config = dict(
    encoder_arch='vit',
    model='masked image model',
    dataset='regions of photos with short descriptions (Visual Genome)',
    train_examples=101725,
    image_size=32,
    crop_scale_min=1,
    horizontal_flip=True,
    translate=0.12,
    method='mae',
    mask_ratio=0.6,
    loss='mse',
    encoder_norm='layernorm',
    encoder_norm_position='pre',
    encoder_activation='gelu',
    encoder_mlp_ratio=4,
    encoder_head_dim=16,
    encoder_fused_qkv=True,
    encoder_bias='all',
    encoder_qk_norm=False,
    encoder_layer_scale_init=0.1,
    encoder_parallel_block=False,
    encoder_inner_norm=False,
    encoder_moe='top_k',
    encoder_num_experts=16,
    encoder_moe_every=2,
    encoder_expert_mlp_ratio=1,
    encoder_experts_per_token=2,
    encoder_shared_expert=False,
    encoder_patch_size=[2, 2],
    encoder_layers=8,
    encoder_width=192,
    encoder_positions='rope',
    decoder_width=192,
    norm_pix_loss=False,
    decoder_layers=6,
    residual_init='zero_last',
    optimizer='muon',
    muon_scale='original',
    lr=0.011,
    momentum=0.9,
    nesterov=False,
    orthogonalizer='newton_schulz_5',
    adamw_lr_other_params=0.0011,
    grad_clip=5.0,
    ema_decay=0.999,
    steps=7400,
    batch_size=96,
    epochs=7.0,
    lr_schedule='cosine',
    final_lr_fraction=0.1,
    warmup_steps=370,
    weight_decay=0.05,
    adamw_weight_decay_other_params=0.05,
)
Rows from block 1 of the decoder of a small masked image model, named by matrix and row number. Rows with one number belong to one neuron. Each number is 500 + 40 x the weight over its row's rms, rounded and kept within 0 to 999. All counts start at 0. Numbers have three digits each.
Before each neuron's rows are labels from the 100 images, of 14976, where the neuron reaches its highest value: "top examples" is what is common among them. Only what is clearly more common there than usual is listed. The data: regions of photos with short descriptions (Visual Genome).
# fc1: MLP up (decoder.1.mlp.fc1.weight, 768x192), inputs 0-95
# fc2: MLP down (decoder.1.mlp.fc2.weight, 192x768, transposed), outputs 0-95

top examples: text has "white"
fc1.448:492529487475450489536524517522536548542491521486509446493518429497551567618469489481558523406527485507375551540578496459503441559504533514499594525513481528585512546442447537539469489516490525511490543436503472442524523449448488506500559494502457563517498466499382482461439464561507529462
fc2.448:497449537497525499508530460567419497458441538526459541567474484536579484484526452610472561497524506535527509602439540494465586540497433533472457453577544508474522484436540500484514482441510526506423494521540492448527466496486537454529481509487485489575543505534507549442573525518553454501

top examples: text has "blue"
fc1.255:517487544519431522525454523487482499525522528519535518494460381456593467444504464481491567485516508508520498504487525449489528511526514516466536495482506409504503515440527507462559518494508488487453449604416532548467424528564457502467519585489549458544554526516596473463484530503410423523
fc2.255:481559524494436485447512494500539458496495544509485517506532477548522548529476512428532451514496498475550478533526501562514568479497574455560460548537468443480496517506535561489488466524523466520463511507570448517543487558446546544420516558530405519475407494484545520485440593504504513523

top examples: text has "red"
fc1.657:476541462519517504561463517508537525441484483461467530458505534430470575531546429529556512520555515478582513493467479507444451462498540491486568521495495550504450535536444482471449461517481559526500467453532504496533423539488494333534452558459507521509544507504432554511480473476541467498
fc2.657:509475540530520484450538454534522447527466467565453551506495467521521341537499517527368470527508526510473510473569539461517519530524415501485517491507499447489504446513420548479508547567551490502434500495432479515445533493495519532526546459529501512504448454508560450462514449556510496523

top examples: text has "zebra"
fc1.250:502473474502544493473461539490444522511499549518514519536541485504455521463452532449515512530462539504544490562572437489558434524441491549514489507491493520486417522477500475527505582535451462542492535548499544470432547476582481465492445505548592437475547448487435448442494530485515446554
fc2.250:507530439456483514507529522502522523479489595529500421513452473542499529468498481511464477464487425458489498483497535490466563533454485598496443526444477610534490383535482484443504425511474475507542487427450515531513522539500473406501495484476436468525560478585535441498521518578490440518

top examples: text has "red"
fc1.584:508481448494480543481487480568542488532515515450483482489455443497454439484439443535478596482572490571535550514507506489483487445521533443539505492472489530462526531495536520467522523536446392505464567474496538519506508457493596486526461553551460486424563522535558453507532479520451516474
fc2.584:525510522568481405515544547476517424457547421512493548503544486543545442513518540452413386505491447492439493475575479462460517551499496515506578514470524518506441415455466583461451457491524544596511526544479452472412523496503471493547432532508508531527478519484469517474461524540527476476

top examples: text has "white"
fc1.477:533530528462528472509467518495491419487545588570457545531516428555537416580532588479494462483582437554479508513505446534408448504532455549462514530446499461548493502501482502492580512456515514513525512483509438496472530457574499495525531489435498476483566515473567514503442518459495465438
fc2.477:508519495509492491501547510451462501472508499457489472443472488529535512480471443406417567530477482508482466574480577523612498542418457446463524533505511527529486509508537538515496504498471568494514502543460483490518520446465551477494507537492450545456409496560515521468506475421488469552