A small masked image model, trained from scratch.
Training: muon at rate 0.011, batches of 96.
Rows from block 3 of the decoder of a small masked image model, named by matrix and row number. Rows with one number belong to one neuron. Each number is 500 + 50 x the weight over its row's rms, rounded and kept within 0 to 999. All counts start at 0. Numbers have three digits each. After the name is the row's rms in percent of the matrix's.
After each neuron's rows are labels from the 100 images, of 14976, where the neuron reaches its highest value: "patch colour" is the nearest of a few named colours to the mean colour under the peak. Only what is clearly more common there than usual is listed. The data: regions of photos with short descriptions (Visual Genome).
# fc1: MLP up (decoder.3.mlp.fc1.weight, 768x192), inputs 48-95
# fc2: MLP down (decoder.3.mlp.fc2.weight, 192x768, transposed), outputs 48-95

fc1.643 047:549478516518461554475532443557479633525514476574520527493452498574492512517452518464436491426459510622509543506490435504522519445440548431503466
fc2.643 052:496539563521513452542424647493596363464528447401511499474484492435509527517588446508553485544483418413576472479554560542490489509554524606431515
patch colour: green

fc1.483 106:527499461532445487457490514446511572568556467565588514501607464431463517478511534449547532639525541494502465597502527447508480552490529517394525
fc2.483 103:518538494533513463535555463525568428516537451497415528494413500490475496470490538496399541423503493532501462549527543495434454458495539579595460
patch colour: brown

fc1.518 137:513511475445537505521583537462486498406508527549550458448499510422531499571424611481521548508591508498548539544529482553495495538501453443473635
fc2.518 138:495491369488563505515537534471547532447447557445518439506566431539508479457502553438439472536488517486466358519433503501539477473473491462532514
patch colour: grey

fc1.230 074:451513560471530500395516543542472591541538535511531574533504466499532434511522535523541454501571470416540531520391469527441577489426546419436533
fc2.230 090:513537580435492497456571470567496466519362485448508436534535449514497429517492441515566506625461458540459459559531526529523440548543435453462462
patch colour: blue

fc1.176 113:504536602437515487493603476476510433391476437544565447495465574599426637553551454504473591547582467481543450533506437397510490541547434469516448
fc2.176 097:557426461525475496495640457433447465539435511400426559435530479553482433522428459567488438520547562541466535519504609497463483484448467519587506
patch colour: cyan

fc1.301 067:532497507496556397471494555498459537498553455535602459400499461520519451473550486463419501531556478457561507453462498443421468422430557457431572
fc2.301 067:492492446485493482551524508488484434590505458529439398492486542508446499440434530496551520494592422553420484595468573470585512592464529576559407
patch colour: red

fc1.16 109:511491486443553498438473541554531550509481569577442516486436522691454446592499527418536491617452488461570460492569501392485398562524506470636416
fc2.16 095:521514491502448560487406560523466501432423399587497484521522428496465502401499504612470548521541470531487530491558492502492547511543478514492478
patch colour: pink; white

fc1.654 141:559514567541482512490436502595413567494536484453505589479501382462488485537402524484475571486521575460495513530501574522511468485571446456521501
fc2.654 125:484468454534508471530409558518518506512433396465536622501495518492461537474591423501515518520472470508480513454523353494480511452584475463511581
patch colour: red

fc1.419 092:501507494501486505491506527512498601496528523486506468441516469475516500447544586467489558532406501479518492511547423568585458492572518415404594
fc2.419 117:488533578451450554455604508534514481458498464507515414417566496539425515497520443536439397524527435497507460486455521492478384515425547541503545
patch colour: cyan; blue

fc1.620 083:534545448501488587438467538470478465503543428483484516514444450542470536476456555582481574453434581520456519618498487406540574549413394517482443
fc2.620 087:537423575481416568521622480568465416452404443487518477537633499403431486460547512586437470506480476532603431412527572439488426484400509565563578
patch colour: orange

fc1.151 096:509432496498500441513575508601505480587557510456497437404433392528462491545471538495474562539490554484514540470521489485561530491449507541467473
fc2.151 081:590434458473435474605484483473484501439509588521391464572479544422498448450492520541499484566499406511426348442520445500426544511488534454583515
patch colour: grey

fc1.538 087:514563514571467498456600474432443563537513460529362444431506494602458495507502582479502489425508552549446463608494471541558469540510404481433552
fc2.538 106:440522414579537567502540570625487434478445504490504456578484543428587533510546526561485436614533486445516493549577458424416516467404463498529549
patch colour: brown

fc1.586 085:496449507433507489531417473553524583562510453554472537459526505492558454484562489413522564544435515604450510481488481458547462510364557544497511
fc2.586 080:500587513499519493503491479466545451510514568472545404487542426471462558570507488507409492499556503505575445409549611599486480589539470494413393
patch colour: grey

fc1.182 099:455508521567507500522523567450429388565489412513505484540475553468474504622548496524505472461504508583362574562478508547565414519571439444489500
fc2.182 105:535487507594544457493486545441538483537562511391556496483496512446390477569526470553460542552448500409552347476589529576395444471537522516532585
patch colour: black

fc1.98 088:509560484557427499540479473525440470516511507504501568458496465525468535523391524521432496495489456509476493526505494530532553493533528539465511
fc2.98 090:460358478425498499415529506553535573491425548424444477514522548612528516567563519476591474520518478505533539418460455481437511505505573499583486
patch colour: brown

fc1.191 050:551541493477554445403438590387488518543521543462465513582415517518512508510529568459540458515450466468510433496420500503477417541505510467539561
fc2.191 053:479465561472550526493514489626513492520429400534481537475622542531533491451451420551505523534471509537523523460512499398611588482425510487480482
patch colour: pink

fc1.401 101:542442497451512464389556462533490546536445580485475549502366519578436544525541538393471476506506559605521492543523608468526426515470537425457508
fc2.401 088:503454481552487589435461538456485494383530423571515447480523438474446507457509580567556537584535509462544467453475450513537527481505465497543469
patch colour: white; pink

fc1.405 061:477556577482542588495511471426452523537469460454566485512488499493444539457498490514492467413506524514486478647435497499560515562500476453413429
fc2.405 060:496479441509503475504476550566469590530380599470416521427495369571498418504524499524480534498512490585492499487529541435468497477392451593604518
patch colour: red

fc1.747 113:461567471530492530369592480520517462561529488505431441542456458538478522476462489482459519493606587513483543589470604363487437533428501437577519
fc2.747 118:548530583460540502465588452492547411462467441469509518491553507483415413451544475544503455521484529547563420507458575426531483513433421530551478
patch colour: red

fc1.374 134:525437533479471536569439485497514591458496639400476512572444400465486598504494478431514603422600503520474452488541571455547506507493511524452435
fc2.374 116:507530453554505416568550478538508530454436421423404441430488432527558425495537599577520509542467504497559540467435454432384501498464521525569499
patch colour: black

fc1.33 119:498526441503439559577466512541592515553453504542521412458460536416427602578459379562551502439536471543505447485508587528506469543494505415447504
fc2.33 121:443518531455380477439579489419490447529498458579474550448488471533567395495506456462439473520559488437548535420537469466626540396495580561497440
patch colour: black

fc1.657 048:576441528463526511355500473479483463529550517539549461544410508484428555439484543462524453435547546408501519554417449497453457384412574440434500
fc2.657 055:507588448478516602472491515524514520537495494527503425528629478528493452486428464489524445548554456570500387437546518487567535577538456513465507
patch colour: purple

fc1.698 059:545461518411481575536528503453544487501418441563528484486472554553515507514529514478521459449414547503503535537545483440548550492464502520406533
fc2.698 064:496563505588444438507423498460553491466485487472530377407482557534434477529538473641560452528476528578527501497521611499460499493611516596598581
patch colour: green

fc1.53 062:569469523534586499479426510501479547472540513430564503505456470583485487552505357453445474500368507529506485555466513584412552492399453536423429
fc2.53 072:500430492453532618479576461604531524549562543513493529493450553443520421486492570483485523530541550495532489398470443484480479480554545482510506
patch colour: brown

fc1.140 134:513537386514510544515477566439438466616509590487438502513532526404560567415563537418510434519468480490559515513512476524512551459477479482446482
fc2.140 125:508478532488428497485494510431517581584456595550495497528453555498529466575497402543505498512441397526526616528499506501538511537469576455491423
patch colour: blue

fc1.334 076:471502482579506538475526476572430498474448451554403460440528594417531382493502511518512497511458416486635483454452515479501579431463562468483487
fc2.334 072:550484595539500433483531553443531500536501431539603480554528376497492629435508552528517529488546590558507560517471511400462478434496429592497485
patch colour: brown

fc1.604 102:461554509429509595503451493459480491547415480521470453474445540466527571447547493430546488416627459491529531519572406512476511487502562423497569
fc2.604 104:462539524452503492527481519499470427494506600513511487450474445474468443549512517428486504532508464629498561481496484514553510531559510416465403
patch colour: white; pink

fc1.331 108:549488494521519527413498498518494506584432426410546514574464463502568595464522519486470583411493394546397530515425512497481478498469465394524494
fc2.331 099:522570553460457513560584504559375388504566536542538424579504552468527453530489539523536412563548538532521462532536494521438425463528402508427531
patch colour: pink

fc1.174 090:513517419500523562504431507517531460477562577465494561460452432415468446537459534484462515503597489615552450445478499493508557610487493545445455
fc2.174 099:487596555464387487443463548536565479443472416499478412548555415464494509505522561483562507497484488454510462525552479455376519554453437522458520
patch colour: grey

fc1.686 045:539456579481470494487569537480415604564548483520441476636446586477470502435450578532574555400424533465562516433599445541508419462643538432496457
fc2.686 052:518481583467499572486452468545516452423477499425606537397544513445530524505472474488598458612460425488460503528493472539451537533557490576465603
patch colour: cyan

fc1.29 062:520411465491464525380593539512492590530589536501513506462524512537534575498429545553471473435428502375521532529541506581598526488643569481435466
fc2.29 061:464533643433422548492615455524395506478437490469516493523518478474463545511581458514631412451450463522542392499489461510478442547546515517528559
patch colour: blue; cyan