python train.py --encoder_arch="vit" --model="masked image model" --dataset="regions of photos with short descriptions (Visual Genome)" --train_examples=101725 --image_size=32 --crop_scale_min=1 --horizontal_flip=true --translate=0.12 --method="mae" --mask_ratio=0.6 --loss="mse" --encoder_norm="layernorm" --encoder_norm_position="pre" --encoder_activation="gelu" --encoder_mlp_ratio=4 --encoder_head_dim=16 --encoder_fused_qkv=true --encoder_bias="all" --encoder_qk_norm=false --encoder_layer_scale_init=0.1 --encoder_parallel_block=false --encoder_inner_norm=false --encoder_moe="top_k" --encoder_num_experts=16 --encoder_moe_every=2 --encoder_expert_mlp_ratio=1 --encoder_experts_per_token=2 --encoder_shared_expert=false --encoder_patch_size=[2, 2] --encoder_layers=8 --encoder_width=192 --encoder_positions="rope" --decoder_width=192 --norm_pix_loss=false --decoder_layers=6 --residual_init="zero_last" --optimizer="muon" --muon_scale="original" --lr=0.011 --momentum=0.9 --nesterov=false --orthogonalizer="newton_schulz_5" --adamw_lr_other_params=0.0011 --grad_clip=5.0 --ema_decay=0.999 --steps=7400 --batch_size=96 --epochs=7.0 --lr_schedule="cosine" --final_lr_fraction=0.1 --warmup_steps=370 --weight_decay=0.05 --adamw_weight_decay_other_params=0.05
Rows from block 2 of the decoder of a small masked image model, named by matrix and row number. Rows with one number belong to one neuron. Each number is 128 + 24 x the weight over its row's rms, rounded and kept within 0 to 255. All counts start at 0.
After each neuron's rows are labels from the 100 images, of 14976, where the neuron reaches its highest value: "responds to" is what is common among them. Only what is clearly more common there than usual is listed. The data: regions of photos with short descriptions (Visual Genome).
# fc1: MLP up (decoder.2.mlp.fc1.weight, 768x192), inputs 96-191
# fc2: MLP down (decoder.2.mlp.fc2.weight, 192x768, transposed), outputs 96-191

fc1.760 [128 128 134 130 124 101 142 120 137 151 125 150 153 123 130 139 143  73 142 147 133 129 119 166 178 115 132 148 155 114 162 104 117 122 131  59  98 156 176 116 108 126 110 152 112 124 120 122 123 129  94 148 115 102 144 149 154 134 131 114  87 169 180 166 130  95 123  99 113 153 134 108 166 122 100 130 103  97 120 112 102 160 130  93 132 161 130  96 140  63 159 151 153 101 145 127]
fc2.760 [107 133  78 112 170 131 111 135 136 142 155 153 152 123 152 127 128 143 137  98 130  71 155 122 134 150 113  96  76  98 102 123 112 130 187 147 137 104 101 142 117 155 145 113 164 149 112  79 132 120 116 114 134  85 117 157 137 114 128 130 151 140  88  89 134 101  86 100 170 128  99 167 144 143  75 126 142 129 146 118 130 136 116 160 158 106 139 146 114 109  96 160 160 154  80 153]
responds to: text has "red"

fc1.288 [146 134 108 148 142 112 174 140 124 144 188  94 124 163 129 143 114 134  77 146 138 157  92 153  97 166 128 135 118 156 121 148 151 138 109 136  80 146 134 135 170 138 110 148 144 112 133 145 121  99 132 152 129 122 122  95 133 169 122 118 132 148 141  79 110  96 123 133 136  76  82 120  76 123 140 143 134 145 142 137 100 142 123 134 141 122 157 101 138  77 108 109 111 136 117  99]
fc2.288 [120  99 153 131 112 170  87  97 137 137 117 142 107  93 131 111 127 162 125 110 133 111 155 111 118 131 130 125 127 126 124 151 124 174  79 142 164 145 117 120  94 180 139 101 149  96 115 122 129 167 140 126 104 159 135 125 126 145 116 145 138  90 146 148 176 178 146 151 132 130 127 148 155 102 152  87 153 142 113 147 154  89 141 133 142 131  93 142 119 143 107 106 124  91 130 144]
responds to: text has "sign"

fc1.94 [ 96 109 147 177 129 124 120 133 166 137 178 132 119 127 136 104 121 109 176 115 109 173 121 145 119  95 109 136 167  81 131  99 107  84 116  99 162 106 140 113 133 129 194 119 152 170 109 130 152 139 108 122 139 120 111 118 123 102  92 112 110 116 143 116 128 174  99 109 176 143 165 146 124 131 156 136 128 174 149 143 107 146  97 147 138  69 107  89 160 103  94 121 134 147 114 145]
fc2.94 [165  84 127 136 143 169 118 103 102  84 127 114 106 148 141 133 142 123 103 135  97 144 152 139 144 135 117 135 100 126 106 153 132 174 118 131 150 103 105 127 130 138  88 141 129 115 109 141 161 151  79 123 165 209 169 123 150 152 123 121 132 154 125 121 133 121 136 141 112 107 145 122 111 136 121 134 116 125 174 137 125 118  97 131 161 158 127  82 104 110 126 114 116 149 108  98]
responds to: text has "white"

fc1.711 [115 112 156 156 124 128 124 147 113 155 134 139 171  93 139 103 123 111 138 154 129 188 127  94 138 150 159 144 149 127 133 134  92 109 136 127  95 161 101 137 140 122 112 166 142 139 130 105 124 157 148 118 118  81 177  80 129 177 115 109 102 134 171 121 151 122  92 109 128 129 118 122 147 146 167 132 133 148 109 143 128 111 134 122 121 110  96 152 140 129 107  98  99 105 124 130]
fc2.711 [130 144 127 112 202  91 137  98 128 125 119 124 133 154 117 112 100 139 144  78 136 146 136 131 135 141 135 154 110 135 124 151 148 129 109 140 153 100 124 166  98 142  97 100 128 125 108 146 140 100 143 163 139 126 137 173 116 172 111 136  59 116 132 114 126 104 119 152 112 118 123 118 172 128 145 118 156 153 116 133 151 133  71 102 126 123 129 115 121 152  99 156 121 106 114  86]
responds to: text has "red"

fc1.584 [124 132 121 161 131 104 161 161 139 135 116 168 155 146 112 108 135 146 118 144  90  96 140 111 126 133 145 125 126 189  71 113 188 157 156 120 145 124 125 134 145 158 109 104 150 122 120 136 135 145 120 149 156 148 137 135 114 117 139 151 142 144  85 109 114 124 112  98 103 183 103 156 118  97 119 160 118 150 112 171 136 137 126 172 132 109 137 121 149 142 124 142 103 134  93 135]
fc2.584 [126 122 128  97 141  88 130 110  98 137 148  97 138  99 128  72 144 113 160 131  87  90 160 152  83 128 171  80 163 119 164 116 115 140 167 111 171  98 155 158 104 152 166 142 113 176 163 138 150 116 140 115 121 116  94 114  91 112 148 109 128 120 100 143 103 151 106 138 114 105 145  98 131 124 180 131  99 162 115 116 135 131 135 136  94 129 131 159 118 128 109 127 137 141 194 144]
responds to: text has "blue"

fc1.670 [133 126 148 126 120 133 147 128 136  81 132 146 136 124 116  96 145 147 137 161 146  87 110 131 130 204 140 101 117 133 102 110 121 122 131 128  91 153 123 114 151 119 140 119 126 130 117 176 128 134 134 137 130 114 164 134  98 125 143 115 138 131 112 145  98 150  80 117 148 137 123 166 134 122 172 124 123 163 121 140 112 104  91 107 153 105 137  72 175 115  58 119 109 112  92 120]
fc2.670 [126 125 145  95 140 156 139 105 113 173 127 131 117 133 107 138  48  96 113 113 153 109  99 191 145 114 156 147  99 157 173 158 118 128 167  62 118 145 166 122 121 123 133 117 160 161  66 132 130 136 122 113 160 154  91 109 133 124 140 135 120 143 131 155 126 106 103 115 105 122 152  90 135 100 148 136 124 144 148 154 120 152 142 125  97 201  94 150 122 119 151 123 126 153 144 100]
responds to: text has "blue"