{"dataset": "regions of photos with short descriptions (Visual Genome)", "loss": "mse", "encoder_norm": "layernorm", "encoder_head_dim": 16, "encoder_expert_mlp_ratio": 1, "warmup_steps": 370}
Rows from block 4 of the encoder of a small masked image model, named by matrix and row number. Rows with one number belong to one neuron. Each number is 500 + 50 x the weight over its row's rms, rounded and kept within 0 to 999. All counts start at 0. Numbers have three digits each.
After each neuron's rows are labels from the 100 images, of 14976, where the neuron reaches its highest value: "place" is the part of the image that holds the peak. Only what is clearly more common there than usual is listed. The data: regions of photos with short descriptions (Visual Genome).
# fc1: MLP up (encoder.blocks.4.mlp.fc1.weight, 768x192), inputs 0-95
# fc2: MLP down (encoder.blocks.4.mlp.fc2.weight, 192x768, transposed), outputs 0-95

fc1.64:569481538430535425493573454435475521596523539537502529514597408495539429573527446496584487555544438534523594520505453445518524457519575475479491507489444541556473506615500496568420508463487509449481449497492532531489449469525461597481523535570476496499464507578515466487499454435491512451
fc2.64:411433476555457479469505575495499483426538529435538466451420543466481491476458565509446476478398499452539425465506506568499526568480391584499409493520577469458483487423542503472570490505501446486463539480538396484530619513472526518563449481446525607458532386469427493494428553603553409510
place: centre

fc1.260:541536469393542596582477546527478484478433431479490444576499523506481485441468512569504475536493494525484460474465507606574414431451605501459523484443513529525521502503472530565420457499514511462500488537528513553574528566412372455526482455477540398417482484482505446576531564470456520484
fc2.260:446413529579525593464563457472518514445439502466509524445578511490496503496584511566541395527454528510472401520548461560409375554437437486487479521506528486477475542485513455426494464541450567427470464398462461519466458471558442592447480500527545528528559497549439506472570453540580501450
place: bottom right

fc1.576:519436399437414574447486527486460513512453544519521409556401518535530557501600546530508427546585512533509491515469524484494438565608486490497576457518517505523517418547538447484538397519420411611525460443451482446520507394598583476469539514499515505522479515479494529479460472592407481527
fc2.576:475458539536570509517405597426552516445448544484460610496513443581549496375593475450525573569455535513489546507490494559563469548446480453538537576592480498502492544528422439522474515500434615547498500523477510470522528482484481494528471393516572569491497532527450376455516490566550573573
place: middle left

fc1.281:373463489540470513533470558543483393477561493484481499528422445423418520470521439488527466454458611414489522542579493468475514424538629456448502423496478483440564503453500469535541458582465531457488478491499477520494453479580470500543542518442513461457526508514641453532469455519549548519
fc2.281:621535506460523508471501439447494565474477514538434505463596620542540512521418546487510466570503469559444518460383538523521499626533471525609486507502557537529437469537415526466489529446548483472497492511507515433563550587358520515525473478443424525560526499484368487463519515445554463532
place: centre

fc1.698:439413621559492534407442484450474478535518604604477509467455544497503531468482528559530498586478489585459495474502407512479521452555662482483441488449433498485595447427533526502428460570475542400415495505473457528580508591590476485452532495483520455456512536421477513524583454602532490512
fc2.698:576524545454519508496480491521521558519424458442458459452452394502494520525538541441474509503505539498461467617562620547536434540557438594594536513514467529504446519543559451484460440482472421468431522492469580529459491435516613543514488528484446510445500435554583525425467611499532519517
place: bottom centre

fc1.126:518458520446559510495483533447484509540503465540468490489468551510536504482600501419537550482520574461479583534492402402412487415574506510608478504494524504430606487573590417460487531543487506559582481444486480535547492470465564529542492462473583418556492612460481556553513433465496441471
fc2.126:487492539497395469487476561565433467546475552411513480548495513441509541465493455543513509493551466584547489536438527522515450467485546426519485569591460545433512456487475510487495344512497487496426515506530506564527438465546547444609516507469500527409522461582524574456540599516526493502
place: top centre

fc1.544:472385562538467485480523491518491496465559428587471515520421468508448512506481559437486529512569552445506406502496421567495499507584512489546576565471515475460499494484489517542587543654454531493530525469439497521503533488513494468535545532545496460446481487452485575459500547491457519479
fc2.544:480481452490597503510596420409431527542454488488594507487475532476587455483446469480555558525598426491575582531496542456564511535410516570502585461577448498529461471546530456561564512422528512498478500487418482485491454460563423497474489487516361498506453465520492522586498466552617443495
place: top right

fc1.157:553491553503562456496466414486533457525510466537489487496425518550446542415517505559384422502550487595556556455527492538513504429495523561473523455516542553534563547472491526487488551495439541611459356487406464460518473429517496466439533420416467537562485484558528493511617544422504546514
fc2.157:547446451504512541520523586525553523547563463597543500491486506446459534553602547562540498503577465481477533478518577518432445491531504506506526492463546519533384489508619478468477465473561516520547460410481592534473563575513524481482471468527512578418528546438528508460489485514399558570
place: bottom left

fc1.233:467558585541490599474500505426480461511486417500484576510500530569434538406516598442470527534487561526518537522469446493450480475499484499560481460491445496392493442501481545479517461547459506447461514473477460457496538500535494476486441558428488498517497602474532555557458567619516423445
fc2.233:533570432555428401483453486610474518561436613469521504425485502452508501470537421488604527450458503456501527537494468519454489469491539530491394499478486517551478519497506457508527499481432534533477458602435520502479469499509510509569566505475463536459475465519433550525583450471446531543
place: top right

fc1.55:448509433438430568434627638446506480549469417527536481552508496513538519509489450441443444475575528396517436504523475429548547374470490568460440348528460502552574444523531500521531465513468506533472565568468540515439485421475515565437557492435466480545453519544486463449473471568466518484
fc2.55:544405507463456486542561537465454479482585540530528489420581445567360534446506567490491482567454413604522580456504496466372541483526461535509467486500557450448450513557504476436567522475444524557544515485471472549497471569581496463498531524585486555536520529470502507466508488429532495483
place: bottom centre

fc1.490:540468490493402530430514488565513465582394525544457462531501504355543491457479488520506476522483453469511492464530491492573520496548584601471496413506575517545473468553500425487564538425582445489530576519540437475519533542466495535511573502494481492453470500457585460493443492495493552544
fc2.490:503509452454482486553559517571491501464555603545580476480434517539464530488511595548496485466497592539521487506556457387522493502455543508595611562552542511455554474535517506496519523472450549487430513455460584481581495452496457585504500573483553396504686525468496590522619475585525511472
place: centre

fc1.181:469511529499452502503498452479446524471546406543547566452493467508406523542530613405476460533512484436530421433497396470506568481455549542571479473503458497442513515470491619435535445467469561439503493512421525514517560512580387504610427497488507521544445554554540472605543543564469467438
fc2.181:509581435561527451451420467554486516460407438411490508463468538426407460457598475476499484482499491467517482587435519527473526567530503505470421495544495508543386501565572464509530455528570570557370515493465490506466474443520488604437542483491453528539484465456580471501540492517456516578
place: bottom right

fc1.644:575565594495458586489480473573478526555445554487522565532537539497454520477492522439515557511525469568443596508471495521414461491532530522551439464519402466458510549550504478465483456489515447598522494513539422536514554502554574567446584469471510462574498611483495467500593465519509520413
fc2.644:449511538505389526403446580524445483492467593524465458485504515471535486449494432439491491599501535523511474486469485464391556473473460477497464508493521509442564444453550584526543452460299498425426497529563578604465524467457501505551493559507457485473517484410583536498504440552525489499
place: middle left

fc1.323:499457538509501504523475524556509478521506495432542409499513505532414442521464468519532480553538509538491440512538401444521479508535498432536517451446506543558564468498456556415474459463501508524500528530530538505503560413539496515434441431514526429380449471605440446527513495584437520508
fc2.323:493516472513465426442513416496453521467443443518570469482552459430518494495569484457451537423599540555452466495458437563506526455428482463464451485532441456493449495452447453591482504524565539497561551510524461535500412571390476521495562592431500424675500509456542445497582468478490507499
place: bottom right

fc1.733:536426601497554471481501520391460530526488461512456555509485403545480517438492526441527456536510522581482513537445432458469503490476573450576470453469412483418492459463487640528499472533469536423406492496396476443493499526514453476460454569451476467511532572444498486605546535637539449459
fc2.733:577535426539444449474466488544517547537365533419520516475419521488498544430550497454561503395470507428496434556565524565495489486516497504540442488497465443517475558460533471471473478466431474532464423589468500445448545489620462548548539503496491489442430441530494521483588494436469532507
place: top right

fc1.206:519565485472495508487477479434484507514543480560505533480563480491436491457467567450544500557530530471528499461534411427405538529491484467548473437477471476383489495473456504422458506530526605424401577407434454517546547515497414476492473491527449515511528624542477500612537501578501490523
fc2.206:490605497531424402472442473567526564496493524491503493497496577542501475479481568488476461478487531499560573556481588510504496442569568545477482510478521559548491455506529424536544451505433469575407490517431468448401398529551505554502520484448492555507489475545563553501553511417410538542
place: top right

fc1.248:551424459535477482506541502529477522394537444579464551578472469455488547500533483519574461458561537398520553529568568631508405393418416517441482519520516547383455498449486442521497495521553556353405583492394493501543495514494524530516512502553508545553485461526579479570505582593440516458
fc2.248:436561517455522588495466452482504556532560504423484456448520529463476479523405509475492542551481477506418502545413441354506490575498543590566487461455478449589515538549534539472531528490464476675555436522579522505366500491527392565413480522496502486506499537430461498483437504396527454517
place: middle right

fc1.678:498448467501437430449523372547483499477478493465515502554560496559514513401519521618508458428439499568538360658578571483455544527456551497485500425493368588415393453453478477587480507529511514524496518612425540513523503487534480508532509561429451459555474538499481474503475580477502480517
fc2.678:446508479468447527499470583538509483536530452532513503432450450433614522593459469452531423539403439425487582540440495521595510443467549388510506400434524517516602509430487522513524523552465468514486357453581365561549532555412515570531530459512443586559528533565535540578442439527454504437
place: middle right

fc1.297:498452563520513512502427419488555422457487562577504565443410445601462548484396523459377452463592538498493520524436487471573451402454658453496589513562425492491453473510436564511527495459522493490526487461371491543566455554596521478490474435486468466509462511488516444499470542529479424505
fc2.297:478508525438446553400425481502412572524436487403536516559595456493513564532591508439558475478466537513531519495469537555529530503456460552458565465526508461520552554355431363512400468579494554524550469453463417457468604521490521510517500492482556399471441489490471474556438423501478502563
place: middle right

fc1.293:549613454394476458529466518471425426502465595522426623502552474562461445636546434398608531578454497476511466432568482378543478500403325494507545515523447544474453521514541576523503510446486487476437538487525548625495463444548482477467487466477489512459503458519493447473514480491495481583
fc2.293:451401504576514543440580544563496463505533447428548451441527493468550465374518471464441456473537523516569610587404519577446547439615629529502467520553531382513550523532482428482488433519488455596494505544473501403527544490511524430549422466528542534511468494440530543502470481489520525386
place: bottom left

fc1.415:534534488509499545532554482457525425475529503499540555483495424413325489424500507453491474488523524494541485480571503443490541514433531471568497439470508451452453456493484528428500513525495548465484603380488545508540538479495387530551475546491493525508532642592469493592534505540546458482
fc2.415:488613488498409398425436545583554550497435488510447496474473591560504466533467538488506395484519507494543563445496478477431488432594551514495433481494500558528554477503450457550517469478489474535493494487428516452469416560479496516468518468485536503501490476517541510499478541435411532518
place: top right

fc1.26:487523565456536476464450465467599501540551507511464361539471552414562502548453480443476551531512546571493575600551454470432413556533533475516511550542449510492580451512544562488541468509455562466518440401523527493529492494616509496472506479493481501488479522644456549545423529424455522472
fc2.26:479357514605563494499506444506391516408528564567571523491530519509475614441484500456465462532430458460545563509486588574458437485469422561479505483541515376458404590516562426619521504406458456518483490501467502636522436514424555512494559459510498610534562411478450525487545414452523541462
place: top centre

fc1.701:507538526441473449473497439462468527495533516543521532514479434530457497440455579464547424508568467408536519467571407401501471442559500482562516456524533466446530505506519580461428529437557519509495545487467494514637488487463392471518498473565495556501576661480427530581482481469569517521
fc2.701:468599425463462504469418549658469568537458494484497497499486587519484526474432527485511509489497544557495506492483524499450510448506586533473461583516500495442501471511449407475549490495478506501538493546472458511515497544534532485503564513501561494459505440603578512419570528503472553507
place: top left

fc1.210:494477597452526478469458405500508564553497517519497501556499528505528574406460563469472473524495575490506433521514519456464492477407554486618453471487443390593453553453563462487461538550501536515502462504449512540516493522442434499460546518437432538524502532529456459504540515438403527518
fc2.210:489508438453506552468424499504493509428502522578530478457431439505459445544563547499467508596408436545462655556475437457500440486523477468478553462594501595455535508516535536483538502438571480589480467504552522522475522526478562538484443480516454462445475504516596458430419515615514468506
place: bottom left